config = dict(
    model='contrastive image-text model',
    encoder_dropout=0.05,
    encoder_patch_size=[4, 4],
    batch_size=128,
    lr_schedule='wsd',
    final_lr_fraction=0.01,
)
Rows from block 8 of the text encoder of a small contrastive image-text model, named by matrix and row number. Rows with one number belong to one neuron. Each number is 500 + 40 x the weight over its row's rms, rounded and kept within 0 to 999. All counts start at 0. Numbers have three digits each.
Before each neuron's rows are labels from the 100 texts, of 14976, where the neuron reaches its highest value: "fires on" is the input token at the peak. Only what is clearly more common there than usual is listed. The data: photos of plants and fungi (iNaturalist).
# fc1: MLP up (text_encoder.blocks.8.mlp.fc1.weight, 1024x256), inputs 86-171
# fc2: MLP down (text_encoder.blocks.8.mlp.fc2.weight, 256x1024, transposed), outputs 86-171

fires on: "-"; "h"
fc1.261:493513562440475498468503505581489446510490480444457508539512480442525516576429582543551468473561584486527469493536534493488543557513514504467508458483523570483488563502535500459522543570443532499519527545475517547496467526523557477412510482506526500463467488
fc2.261:478529471610474511531512491490494473488530433538552461549516524579556492433483469482546452538502446519469591501490492443504464514517467472475485548574424410509545499446500497514527490502483483482422570447535480485515520508484545535546480502517477558547498460

fires on: ")"
fc1.715:510576482585566480529520558536524472491559434471544503560557477517525492591479481530587507507502532568498457492505469597530475483547454487510492508532451520476478404518478520410489425507491408534474481419485487506369495481526455525516582483482432466475463537
fc2.715:453522531446529494487473487555564516497511544508438405533516574465490506379401476447485438544497468511494483507527523505462525487465592512469480518531535545506546543449538466463488544488428516489527449499536510507545491480462478488464516502492522477521467510

fires on: "n"; "t"; "p"
fc1.656:506528512498498522497491465496504526501514555512477448554521526474468530507512486495486470476463550528585427484448497512481587441559493456476516488481465445426586451559446499490487486510502485426511531482521472420483469539472497467519544460589499461467417472
fc2.656:524513556513499520485531495518515531549553536510553455580467550519506451486460565459485436523476499529673480535488521520500549493564529485482461438510509468453575495512527505479441463545500482484497528508493504507344469500512491459504496454542431512433487511

fires on: "u"; "c"
fc1.216:521564537487522461523460552390532556507515499511469507525455496515482519422539480560484508470460583497544539449596513557535471524503462518490485567529503601421499448429549499498488433555513438508439568527483494479561526425526496473598502458453506535412533499
fc2.216:484451459476520506500516481570391450526464553508444514467581517437514502531504546440520429532456405489490463462496506568406549502506544529472492462527484398490476491507496415549507510455501501515480529386474533523474513523531509467482509504551490496560470469

fires on: "n"
fc1.209:476502482542516489500513455552546469507476448503519568531555534563489501483456410515478477536441482553563476432594518411518495449519529475503496517497544535511509522506542540455511460492508491548454478561471564545467511466438504533408512522506584516515513453
fc2.209:490508585494512397524540526503428432458496494545455515541587546598496626475555483559453457537524489472553512441512485487456449513521562504487554508469479562466462539517549516546461500547482495470514534522508458494605481530507545516497473512451517484441475492

fires on: "m"
fc1.369:462542561413443530497536546426501538435540488473438569413505517454529529466453567517507487472563529476538549455488521457466517568550525543447467509450510518469477564494494512502472506455581528476445497460475496479553471591574495414538425545510487443592530478
fc2.369:507473499534455517477498470517531530457513385440525458481468436578590606492499431498504440557463486505463529475499467532570498501485472502491580475561475488497566461487533485433501518569492549512504528511496502493450491469481464588512470559469486486486519464

fires on: ")"
fc1.622:492528541556523476441445496487460436475496490464561504502616554487483488514491419486503483542538417472442486486591437467465531531571533520528458526515508535451472524545535440483488511491422534464374534521473546515456465491528509419457466488531528500561538498
fc2.622:469459487578516450517559532489573478461535498554464565512480570486494577547509494545521457458456453482505487536532414557499523495478456464454485458522527514525528452501550501508526470483500514544532529499503494489544479476505516573498449480533540443527445500

fires on: "m"
fc1.463:519522544472472571506547459510525523522603537504490520505577521538547425473497471543472560493456522517538556510459523461437517590515538531533524541530532555532502563437498454545539526578486507482584498450500483519540462531503480470556547518553527485476504544
fc2.463:556459463511487452490498515529504491534575525424512491465427433458457500481565460531479502502434553485454504553529414508464502527480515480536488470475562594519547399464489496465469539462498494494554528504532475501495408507483560498453515544562487507479532524

fires on: "c"
fc1.748:623479486438472490518472434522555564485494539465486548486474499458515510560485449519510491451445540524535463490564542457541480535519497561458539551494532504566508487529533527437526461491452616530528493485501534499533471471525480509611498516471517644462525491
fc2.748:450477472484540546488514506486508480485455521578592467498499491525516462463578549486498500566478497531483539473426470439463479514519485491515378496528535487496517494493434527481488489491615430512443514537432544480466510528483502497508511523487518415592484500

fires on: "c"; "'"
fc1.41:499503526513475552482525432521476460485472479490498484504546572485470549529517533523460550525463507492479539540453465492465477480536472496513465535484461508589499530527504518554413515593505438496546515445550492479514457483528450476438506507545450479501507443
fc2.41:515560533522446483513479470529509462455495470505474543459484524473471482495544507462480507571567571534628573508506454558562466484527570537469570555430477545456443469558500440490450466527493412491557506518471519518469563411501425457450508456542488473449440563

fires on: "c"
fc1.339:483563507501525515469566456424484483532524447524491455523481484489401557477536550478488475464521541489469396490530528576491512565542439529496496513487503541495507491480474496456481469493500508487479504493513458448381500487494527532463496503462550424491499464
fc2.339:577450484529503448555468503562589511524460525432516485572498504524579483593443461487593475486464449502501497449447479390532587440465500498464479501538440487524507503513513498455508543483429534476477481492488469535517509493501369487529455539541517557517513528

fires on: "n"; "h"; "p"
fc1.580:492499531568439472553535448530409506414454519545490475489524508458604469513521504536412461513480560572515464490435516561479482455478528454484517539488481509466513535502548499542449561509537514461412515481530531454568494535520549518527474492498488522410506489
fc2.580:459465483450455535463491454543449491553455475521500501570508534494506482461412489483512603588473512462521529453539539489489464461437540442443497477516502511545547563507558489501474559547499430560442511500467463493461501505436443519530482481495546494432440469

fires on: "c"
fc1.366:491419494489539445487531484581490508515489516447467477476582513471444477473517411431509487486491521427482505559554487612529470427482449466487530580548444454579526549456443516514450548482525495522471507454531557481493411475476518528548491496516519523495534407
fc2.366:489539430389492602477523433451547454511503510429468576505409554508544468548488567484549524524488486530538531484473540501478506494503518506517514536544478416425435483455449554488480561497522429546474558443434556488432471396493528449470501483543459546473539495

fires on: "o"; "c"
fc1.108:465515461554598484435446494555577545536519458489494476524532512436435592524488460517523534507490534517539440536469509497474459501464433481473530486504484505487513533485461516549573534531531528473501485600536571475545536481496497504534551446514551440507475483
fc2.108:492582498508459488518497522504465486527479564509432473507495552445415464443546495479565462475537500478421522413538439454468540471532507481531448461484509508506520493484501562499528582500474550546483559552510580473517511526486465484503527507502458445573521409

fires on: "u"; "t"
fc1.761:502523452469537418535555510505487516508565549550498438483519518498497541575492503434514505507537446512544529574486496464501533517503445406508470512513533486485476514523507533473448457485542464479504512512522515501529556497547592532450460520453462551480446461
fc2.761:516433509481480433486560530436518582449540441486499474527499492473491494487548487461597555541522550432476505452479475453545493488427527552509529508451518505499468520535484469518466461551486588504517494615488564466492502563496517495540485541485538490521571495

fires on: "c"; "e"; ","
fc1.653:567459557487453439559508512549533511509553474503525504432540471536459529474499502548465492456492517494481492590431480553493529539505401490463485560458534408465475471468516504575494455498468437604444503542507490505520430498503469572528474490506474530403573450
fc2.653:494521481579537460496514461543553491488540498423664439473517483513526481552494499471499471404490549458463545560469483478395547493437495469452508471489473455514527475483519563568484499453491431422447481488464468488517551507502504481480509470431481521445637536

fires on: "c"
fc1.214:457506467527452493528475470541540497557488515530510449492526505510542543448511536560458450474485517507448459545559509512452509484558509543522493563467551491486449468467441566572472526385492530441490482491527548473524502486492470537484523526545541545473556523
fc2.214:469501546502494507496489542472534500433444543497499508413482597469471536459549463505579499463526559426470484487491479516505476500486497457465516434535497480512429539514520515577481444493457484488467440511485506520474434503500514550554519500509536513494561531

fires on: "m"; "r"
fc1.47:472535563452539479490505473433488489464484525438449536468477458516549502454468514559503478516468454495499503483387518581510492459505502520524510499566460432566473468495520478450492506487473582469514482506524422470489609442532540440519490490548513502485509478
fc2.47:476497507470502419497483547515456453569495473480502476486483473573583631406502439543482483621536537474437488489504516535507445509487525480499462502492480494478488439455552550447572532572518503484502508486540533481533472537450501540495483487514457477511529558

fires on: "n"; "d"
fc1.384:471496566478425505492485514552443467527477486554522522414462530519458436538466489603527570442532503528482499511502536526426529508544502476445440540512531449576511518482498527507498439470465539495547502534525554513510500448492438431590489519562533539546505499
fc2.384:506505494480566539475522563558547480556522429540459510429512455532542506520403520446525506447551537450442527543441464515458519488509444487470432496537462368475478507516508515463535486533480497517463500504505521510453482493455515561539469483483534530514581474

fires on: "n"
fc1.601:493480532395542379523564527529558511511548533456485502491466455475581556537525520485485501445508505480473499524467467485516523523554519429540534511508473487534530551542539506463543458491507501467471466534533469496558570499601510454482498448479525482520504458
fc2.601:536403529532486524510468427471465470561516514484520503486490527476528496455467449546481479524472445487495529523568478465561525512427484547495496472539468497463505487521429453545453519517512558525435474484521522493478481528463519512498560438431503484471512509

fires on: "m"
fc1.164:550474562459466517543528378525468474484549480421510559599541471599518485479468485518558466510481520487484501508513468469481517496486518470511510500447557481544506481553537510400481483536503528544502463463528498568500483438366500496446509445519515463502528530
fc2.164:500469526493481572458469471568547494516557582492547474473572455497482482595583428436458534521477507506509502530501519567474512454466513522524464578501554493474404500414526498498489471516555490465492481519522472499525443538474495523506546494472503473510409468

fires on: "-"; "i"
fc1.160:485496515599569544499520449559539465581466439524504436565515429491451494526486477500542463512471520413516507556506476558534466443521420500517457507517540530479533500509569503436453539446517496503478499444475404456489522547467440516468478512495472514494530537
fc2.160:503470544497531461554543524590474517543470514451515468498449539526475525556438491472470469516508496530519496489398587470479553520518514512506470513563524560508510521509551450500495462502491568504507519459483511494505521455500469491528479568582518507555534525

fires on: "o"; "d"; "u"; "y"
fc1.317:533488513451515475573483475492448525568521447587426527527492514484461523544482506528526545530505497484511468432541503494554460463528462455573463434540505555505501482519511424466475543500523554538491510536570510406478507510501526433509534500456398493484512494
fc2.317:499492557488481441510495476483479545523564535553437582501548523500487470508533453539517522489397475513496518399565448533545459512479458483519502443490491501529464576552448430484458552484459466473533520489517547494559502612444555502511538523527462512451572488

fires on: "m"
fc1.121:572516457466429503444626399513466434482536476525534512498486550504524626525597539497579550446535445503495485489564541529450547559461507528550450492490531491519465573493481494495425506485476567526479539503527538535494479485510552552507534495500508469549494445
fc2.121:435521484543548494576463522451509475495494439411448452496521493490513474524446502474502473503502455516489494464483447462512503418512514502445547581471432506494577497513542563541547537512460446468400562515482504439534510547573529518493472536519518552466577507

fires on: ")"; "l"
fc1.71:468492513512529488488429419537478517479488475518493500477484512508480517506580518501522434526466479495438436504556476476576516477517478440498547435527460483486436511541535537487552483498562472487427524519471456526454602526451456494503460498496558488448497538
fc2.71:468545593441480483447533479516528490487570513500538460524542467518585719553461500501488454501503524492468549478446504441416523482553462490526544524478468496497423537457469503530447505557459535535539495524476487513578441520495464539500468447491606493530458433

fires on: "r"
fc1.553:516507526489556496502522490578495538518584479497516508544423543453540536518499607442563540514480480512545436523514558491453557472482456515553513446487532414544471432499449547419507508485521541480503498464497508446548555483479483543637452529498449460486503481
fc2.553:552570525550465469515516499530530491442471550496462493454471477535570497461527557491439495519579493573518441507517482513513485548527527489484547460424572458497533461484444483528545477460540470503493483485532563532472499603450504458532529499544505488558497506

fires on: "-"; "c"
fc1.255:508527564492521535457525497532559577503507510495534522408518550518472542476474514543501493530525487508523498450458470487449503503548499536541641513497461473496458420468472450561456510536502455566560479494493478482568578529553529475467481459516540494432547543
fc2.255:472601472491469503453553462505488495510562541506516479521548512428551477524523498513556564556475523473470541495485455533484486487486452517477467579585486514521485474475475477460570581515531518520480478494480477489447536527444508546541459477471483469518557515

fires on: "n"
fc1.20:521599467496514459473528484560535535516523528496493549519468544562484473523549490521541593514490491535536421464501504487494513594482497495426461486492456512472532548525468534492515526492451479498561491523486487561520499501531520501543504479482517457523555467
fc2.20:459502559412501461497449503464483533508548443521493497527595476530562550515484469431396537535473489445488465450443470514500489504531548459534551504558479543483465466484488544512491543565488488497522426532491465497511555491473547568490555530454573532427444474

fires on: "u"; "y"
fc1.589:473468448487455489564557619489505413512500411535507570488511528446486461487559495498479466575487520452523488486428509565525500568454558527507547527516486564499555494465492470507423536468559479469461571500440540456554506469495553524493432506538464465449533470
fc2.589:498446477488455474512506491579433516484467503426496474519471507481508551465472485520523484530503481460498504466509429577531529516543480515428422455463536481474503448485523509535474509455473503566545583531467481503434524436403508454575643460552494440417508479

fires on: "n"
fc1.528:531510466446505498517496536565497522471574521442439586453473520576489550504511503538464541489534573504519461509493450501531530485489571479501516550578474490487547429514538545466550426507505480501499484502513458583457558474597493416536510492468493440492423502
fc2.528:476405560532433411503421479552521495535525487503489469485541549500471561534439545453478451555508485470538483506500506463459514525458544536508476464494468516493464565515511434484460567534503506512524403507499531542534492530427599551451491447470566460470428511