From a checkpoint of a small contrastive image-text model.
Training: muon at rate 0.0017, 7900 steps, batches of 128.
Rows from block 8 of the text encoder of a small contrastive image-text model, named by matrix and row number. Rows with one number belong to one neuron. Each number is 128 + 24 x the weight over its row's rms, rounded and kept within 0 to 255. All counts start at 0. Numbers have three digits each.
Before each neuron's rows are labels from the 100 texts, of 14976, where the neuron reaches its highest value: "fires on" is the input token at the peak. Only what is clearly more common there than usual is listed. The data: photos of plants and fungi (iNaturalist).
# fc1: MLP up (text_encoder.blocks.8.mlp.fc1.weight, 1024x256), inputs 86-171
# fc2: MLP down (text_encoder.blocks.8.mlp.fc2.weight, 256x1024, transposed), outputs 86-171

fires on: "n"
fc1.766:079122138106121129098130110157145087145136129111112128163130124128121142141076126156139113184138123145132165127083117152131159122157090120167084158111132137127132128154142102128070163152137135113124134165126147159184099117081124128097123134137137121119110161
fc2.766:150142161081154109154120126115108127144149119145122099121160120140134143135109123106133163173099136092097089122095136165115152133082156141100144118147134134140137130095117138126143089163156113124096165099120123137135140132081121157138121153118151112147184156

fires on: "t"
fc1.588:087100129103132134144103104190167125113150146127110118103109119190127092103073112100139112147155084107138120126117119065131161109144140134126137116126138118152135079123119121166130120126129113149137118113123152122162102140141189100135146115105121151107103107
fc2.588:134130136115074119121143121126118146145134147151152153117172106106121138124165074165075124136098154124118160088162181168117115132093090128113163153138121117122166133116110128116133102128157117125157132096127127148121136134090089128110117127122118109143117158

fires on: "d"
fc1.354:130102160152113089143121151118149154112074098132135144131139109089128110113150179141121112100105143118108123158178108170117128103069100145160153171143152122117112116135135143104116126157105117141140149130123124139134126133138095181131091119122131120114130092
fc2.354:133129112123166107120143189127136150109113126122161142109128168146134112126101118162082108120146134108122135148141157123109101122143094123140092083184142099137158172132110114099117136095154135107105168162139128117125116105128144108165113120137139118134123129

fires on: "d"
fc1.698:142147102153142141144142134183143101134100151135123096124168093141104159128161150172122133101158112121108150108145147134143120103117113113138125115147158124131107099110134116114126136106095077140103139106134140179124130158110071126147131153114091135178151116
fc2.698:112109148102173141116165075170109170154144114089132143111125137111146137147144114102094112152103153136173100103124102108103124118126128117150152135078134121116149164146144131161114149127110178134137135150132122113154096115114138139134102151160136102112113171

fires on: "g"
fc1.81:116173141109102141080117141078129160103132138115109104136086144129157155155120090104122183144101138142165122156119124106125104131147145134117119135142136149123133153100122145154144104070105175130140135128144115162168123165135179101138124161116129127120134129
fc2.81:117107110142153117134174165167158141135117136142135113094106172112142126145138141137086098136162119089107084150161139148094176135109124140108169124133125103131129093114112126102120142143123138137126090094098134124125122165086127121113151101111110107116112120

fires on: "d"
fc1.187:113114134171101139129153104150106123141159106124152102118091135084148149136101130193157092108152164137073137126150114119144135130117068136140112123143159122091113132136097114119147135135125110115149127159135111142074100086165154152072137129127131098107109124
fc2.187:111130131153137156143131103103147111139113103110171121140137117134154118121138130127118140123108126138112133162109123164075079126125165119099110165137112094174113110131168089143120122141081139101119142080126120120179155136087099141150112116141142149113106108

fires on: "c"; "q"; "u"
fc1.308:116149088099101121103115148146132140124128150135161147151100129110114142133096164122162147115150134132124130147096146121113128128138108127108101131115113112141103163123131123132119117101125112114141113188163128139110105117091128116128100074123148129105128157
fc2.308:107118108139162184133155135122146142112084154123155094108133147177102136184136118140119114163125126099100137113111149122108098133156157141119078135120085121098136117137138134118161150133127128123144130077133126146128169115120106124116157101116121145110126141

fires on: "n"
fc1.136:134096134111085120154115093161128143160096116119130107106151121122118143142086144150185154062119075142150117138109099083141116136126160096164109146107098150151132127124133131106155113130148139128160113158152152150138121124132113148043114145154133129125130148
fc2.136:128175120095148185090092140109109138158092126121123083117104125167130160140081116147140073129107098128110132141159098125106094139125166142145082118119108130129118130114126195147095125145153158104152091099124083131134148154166089110146134103132130127134117146

fires on: "t"; "b"; "c"
fc1.559:135174127118121176116089137131159181125102135121119089120109097146151108133140108100144138108092095138173130145135151107087133136130150159075123132123100158157148159154108095179117124093130137122097132107098106132130118141116107117124149127149091131112120122
fc2.559:149133118152106183089132108117177151151116104145158177119113075117149091130146102109136109164143140154125115143129191108103134129127140139122113074133138119104139114122102105125112136153097157122178118111136160118107157102145136144135129105139099099092141132

fires on: "c"; "s"; "r"
fc1.602:122142126059143140137117112115152141145138159127117102128154163153134147150084118130127112083101198169127139139128162161144149147160158132124100110121125171118157123130158145146115131117084123138133171170125118111150062125170111147111123141100132168088142125
fc2.602:106178123137128123133109130124112147108126103165131169154119112095151112111158139121137089130126076113129127099128131103117135141124170140139145181132132097132104128128064148138172128127143117123098127104120163137118189119133121114150138115150114135156093115

fires on: "c"; "q"
fc1.4:149131135158104087076132150121134136063122131123119135087134111097148126117133090121117143114124142051122117125113122134149141125138081108147118129108093128132116175145125136171104114096130187118142145135131145143115112148141115140154106147103134144130108141
fc2.4:061128163142175113113160149121104095124151112090114109115119135185126086103099123149107112135156139123081143108137156124077121151143089124103126128177112106117158141110176135112116159162156092121114118132149167154124131130101128147130121134127103153114141131

fires on: "t"; "n"
fc1.72:122118126185119199110162057187101143137162091132138110128061130137120114133137141151103133105151152101127110128164122142123118108134134099083122104165104115109111195124110123109128159110107092141133129148133126163109173128140150127122184136118117080112105130
fc2.72:147136145133136068136101153147162155166152174111108158128191159147139134144105124120130104146095120141123131120106126124100117139114127183144124155084139092112139119156157098106129113135117148130130127111153130122139063145102107142133089098153155132114127154

fires on: "c"; "k"
fc1.762:109116157125131127146095148121150182111152109110129136141103125084127089105131081174134138084151115124140125061138118111115143157181134122115121153130166123117117109148122093162109126191126132148100111111153113158123165105136078115102148114119118146115108122
fc2.762:084122130109087097140094124091125108129131129112151096148126073182140112135138122146156121113171159142113117081103091075103138126139125152137075155128120116157115149125156089126151089114153121126146161159114127130101079124129107126110150131104129112119112125

fires on: "c"; "q"
fc1.93:135122117113098169107154131150142140131125118152135133075133096141146098124118151173132106084174132122123122177120162134111099127164153130147112108138079113087128117132118193121130101124124144149147142152105148111129110094116137123119127165129174095139140109
fc2.93:138097103118132157130153124157141121116143137133122166093160127154129080131144153149141123120162118117114128123140189127102119137160138138127138122100104143059140116145107162106176068158133082155166121125118117130133147142130133120098155139151167090109140138

fires on: "t"
fc1.561:109108128149123111114130101169104136110124095134124104113132123134132140168083127185127155097124100158149107125131134091125152108070158150131156125122131110135104115114117107134164099139167175122145132155120134152101108133092141123100140117129152139153070103
fc2.561:119118143128135136117082133114136153135051158138191143108121087133121126139164159118138133150129129122132121119116137095110087160144137146142113175149105136135146119090121144137109141137133139129151103123115143156168099134147161140115126108122125125111098166

fires on: "d"
fc1.436:102134205144146132117118158163124141153107121145101110099121111090152140125151137193093103100143144155066128124168163146121099117110135104112086174162134102152103179119155129115119153089107122155128151090142132119110119111146107151134097139145140133103173121
fc2.436:133131080191139112116156144173106134142110126109115136166125142096174116175122126098137112123108101117162151098079093106080137145114135108112126138171136064132124136137095153136137126146147150133125142148141121126148110133129100142161131167152177137142114103

fires on: "d"
fc1.581:132115139156130118121093165135079133128112101112119155127148138108137121149119135172125114136146135137121126105138120123124086093081145134121146140105138123131108107143139145106131144157122143100147129121106170167084131131132124108126124125139105098137107148
fc2.581:099123122124095142149130158112174104133086167134138116118118132169136140129101100148166166125125121123127095129118145149118157128163122118137126070110129096119145151105098110123141123122117124134122142169164099131160124104131138150138135163142136057111132152

fires on: "g"; "c"
fc1.570:124143076111127115129144097135144170132100145166137101108176109136115142170165130152124154111128135140136149101118142108108123139138069132152112149157155166127105142086144110085164163106138076065106131075165124109134132104130107150163142143145176125145127132
fc2.570:102043092113098119119144122124100128137089216137113095151135123147117095157140120137151138115143125091107099146104137119138115127117095137119117130122116119090145118197105141081107161145137131124143124150110173116087083125163144122162156158107147121204110111

fires on: "g"; "o"
fc1.30:147123164122148157072118137128171157113097123139094104127129087136156139144131139126173178171114112123145129111151130132131148156161107127139122111110139158113101163147155136120129138088149099123084112123122131163092125112099150150082140090133166164101146127
fc2.30:092111131095086127130127099147163126158123113097149110062141160095137121164159170114109111131150155137112139104131133163164120126136100114149163177122087124124110129112093163183091126155102145163087139099131157128133116114142084170066115110123168160125175152

fires on: "g"; "p"
fc1.207:147144136126136136117141125125127108153153145132121083142136148154111139132153142096151102149118141153122114141132152130137131203140137193122108135148133108124128117108113127087091108135121110106121106124155140103126122123157121148153137144125141107107148108
fc2.207:137118134138071108107097134100137155099146113127151133150127119120130131185120116141120130104091117106122137114093133131144152127109135082073154107195141126139161127144103155126185147116107127140115113116098104130115122110122104113120160118143146119167126167

fires on: "d"
fc1.592:131110139176127161135089125141106186141126093134111120141154112135117109147140138151116130081148145106140140122211140173130111068103120101114140134121139137124122128120128135140129139132120059150127150111106144145109162135093118106145144100121104116117125124
fc2.592:109134127133167119159161128180116122144097164063155147149112152130117141105125143116197078145110137126128122173060108118106141136136152125174104135102106123112108133122179101137113113121135141123139131160159121105142104107154114139111094192136146100124128115

fires on: "t"
fc1.404:167128167150142154155100138133106133142174120162139096140135112129171138110142137145132141056127139142122111104120124145125127174132069136154143123097127154141135096124147134104133182180111120107131126146112102145156147118144139145105125104086145119106129122
fc2.404:108144090148157136132151120145098149109185129098154158080097144155146112125172183098157149087090114120098113125136100121102126124124144126113081125102138102142139148189114131162121116158080116132138170090108136117154149097146134150150127113115122103116105121

fires on: "n"
fc1.52:158131157150160161143112142115092157142158144138122128116105113136144114110137165121088141095147144125155085131095115148111112184130097137148115099111103150140154104146126118127096131158108113114131124127079126135163192156150146138129105090072157121106107130
fc2.52:110167101137133134151120165107108150117169130090107142101154137165167120107150140093158125096108118109089079108141077149110081119134136138144115174118124094134111137171126143130150143158117127107164132128114123122168161075122154141137150113126128115097142137

fires on: "t"
fc1.189:116145138136139042149162131169116123084086142133122128166134091113078134184138155183120162096166107130120129100128150133121109164128150154108152109148143154143112118118128154134124107148177134111111156111144146125102160162121170122095130107137142134149104114
fc2.189:098106123146148148114106149112136158134081166150131124163137119136103102156092120127107155149123080129121098070132132105149094136120124124138137165149092163165113118169141132114103149113145127141148156135099141141150153162130149111158101116088143143169113165

fires on: "d"; "n"; "r"
fc1.465:115141129154152069100089116098123114119174109131169147125119122118097148093120122129131134149121143068163131133173148148136154088126134124167133158136124135122115124155148091105109146140111122122098114171124098139115124133079133158105112112132141132118125129
fc2.465:128114151125142148172156159146126120106153146108077119159126185140133179166178146154133074128127084098122139132158090158150154130115113126117126116127180157141131115157129129109122129138122099138134161162119151157140164151114115144142106135126165085146116119

fires on: "r"
fc1.507:094154119169125125125151099105178163115127112155092124126168112156151171127140144147108107162141117151091091119144114120154174112133153156139152138143107104095105099130190154106120179118167140144145137135144100177116123143116126142139141118137154155136121120
fc2.507:092126203156108113108142110151109126136157108134162087172130136132135241144151102146100105147120122110129149119154134134124112146126141079126137118125107178127088144123145140152138122168127155139162132139118145120149149151110122151108110149092133144134128119

fires on: "g"
fc1.7:112080133111141126135139113159141169134133112151110156103139146151113159147151102126154104117133185135132115101175162143088105137155067116134127123108205131117119165125137115092142131120153106107091116083138137139149133127133108132131126094093152101108187139
fc2.7:079126094123098119145159129125168095143122108149110150101121121077114114083105119102120124110128133122140100132121126142120133103154118144156114139123144123121150074120140136116147125104139156128124111090129158124140143091072114123117110119105118107130098138

fires on: "g"
fc1.538:136124132111127191138119110160121104156121138152144115128116141128112117156093111135144124107157075117144163114165096123115132137129132081109130128131141069135136174132105131155109102138088178145156105117111164168144137153086129158073126123125109110127141111
fc2.538:186204114101144134140096150108138124125071132086126111109117150115147163129123116165094130120149095101123137093142148163128136125125125141156126110081146100133116115107163143131156173110174144102111132142101115124108126105139100119131112140113123131101098151

fires on: "n"
fc1.141:120116094103128060090130059098168106121142114170132122123174150134111124140154126158100119119093094113130121129098119123120118091180172142123139125117118141151144173134136175115150111097088118134138133140154144131162146092106099116143097165070168154106155119
fc2.141:086117120135102136136104133131133129134143166131134135151157126188114134084090139110124129125091124130126152127121120100136105123101144104115141144126126144116135132164121137130074148153124143126119135142097109113123093130153084125130126106148166096123109120

fires on: "g"; "-"
fc1.686:142111166156101128067169104147093116114093090132136106113121131155143166097115113159152159147143153133119129108171135127136145114142131101113098109145140165141125161066165131137067103138131110146129103136130087095161144123134118109075125163117122135145123091
fc2.686:101143142106169097126130093139134101155131129108159149132090110091107126149141149125147117125141097119139115164059118185069145115145099114117109144172141145120098076149161117117151128105103121115130149091101129127113139152146118101122135143168122168127121125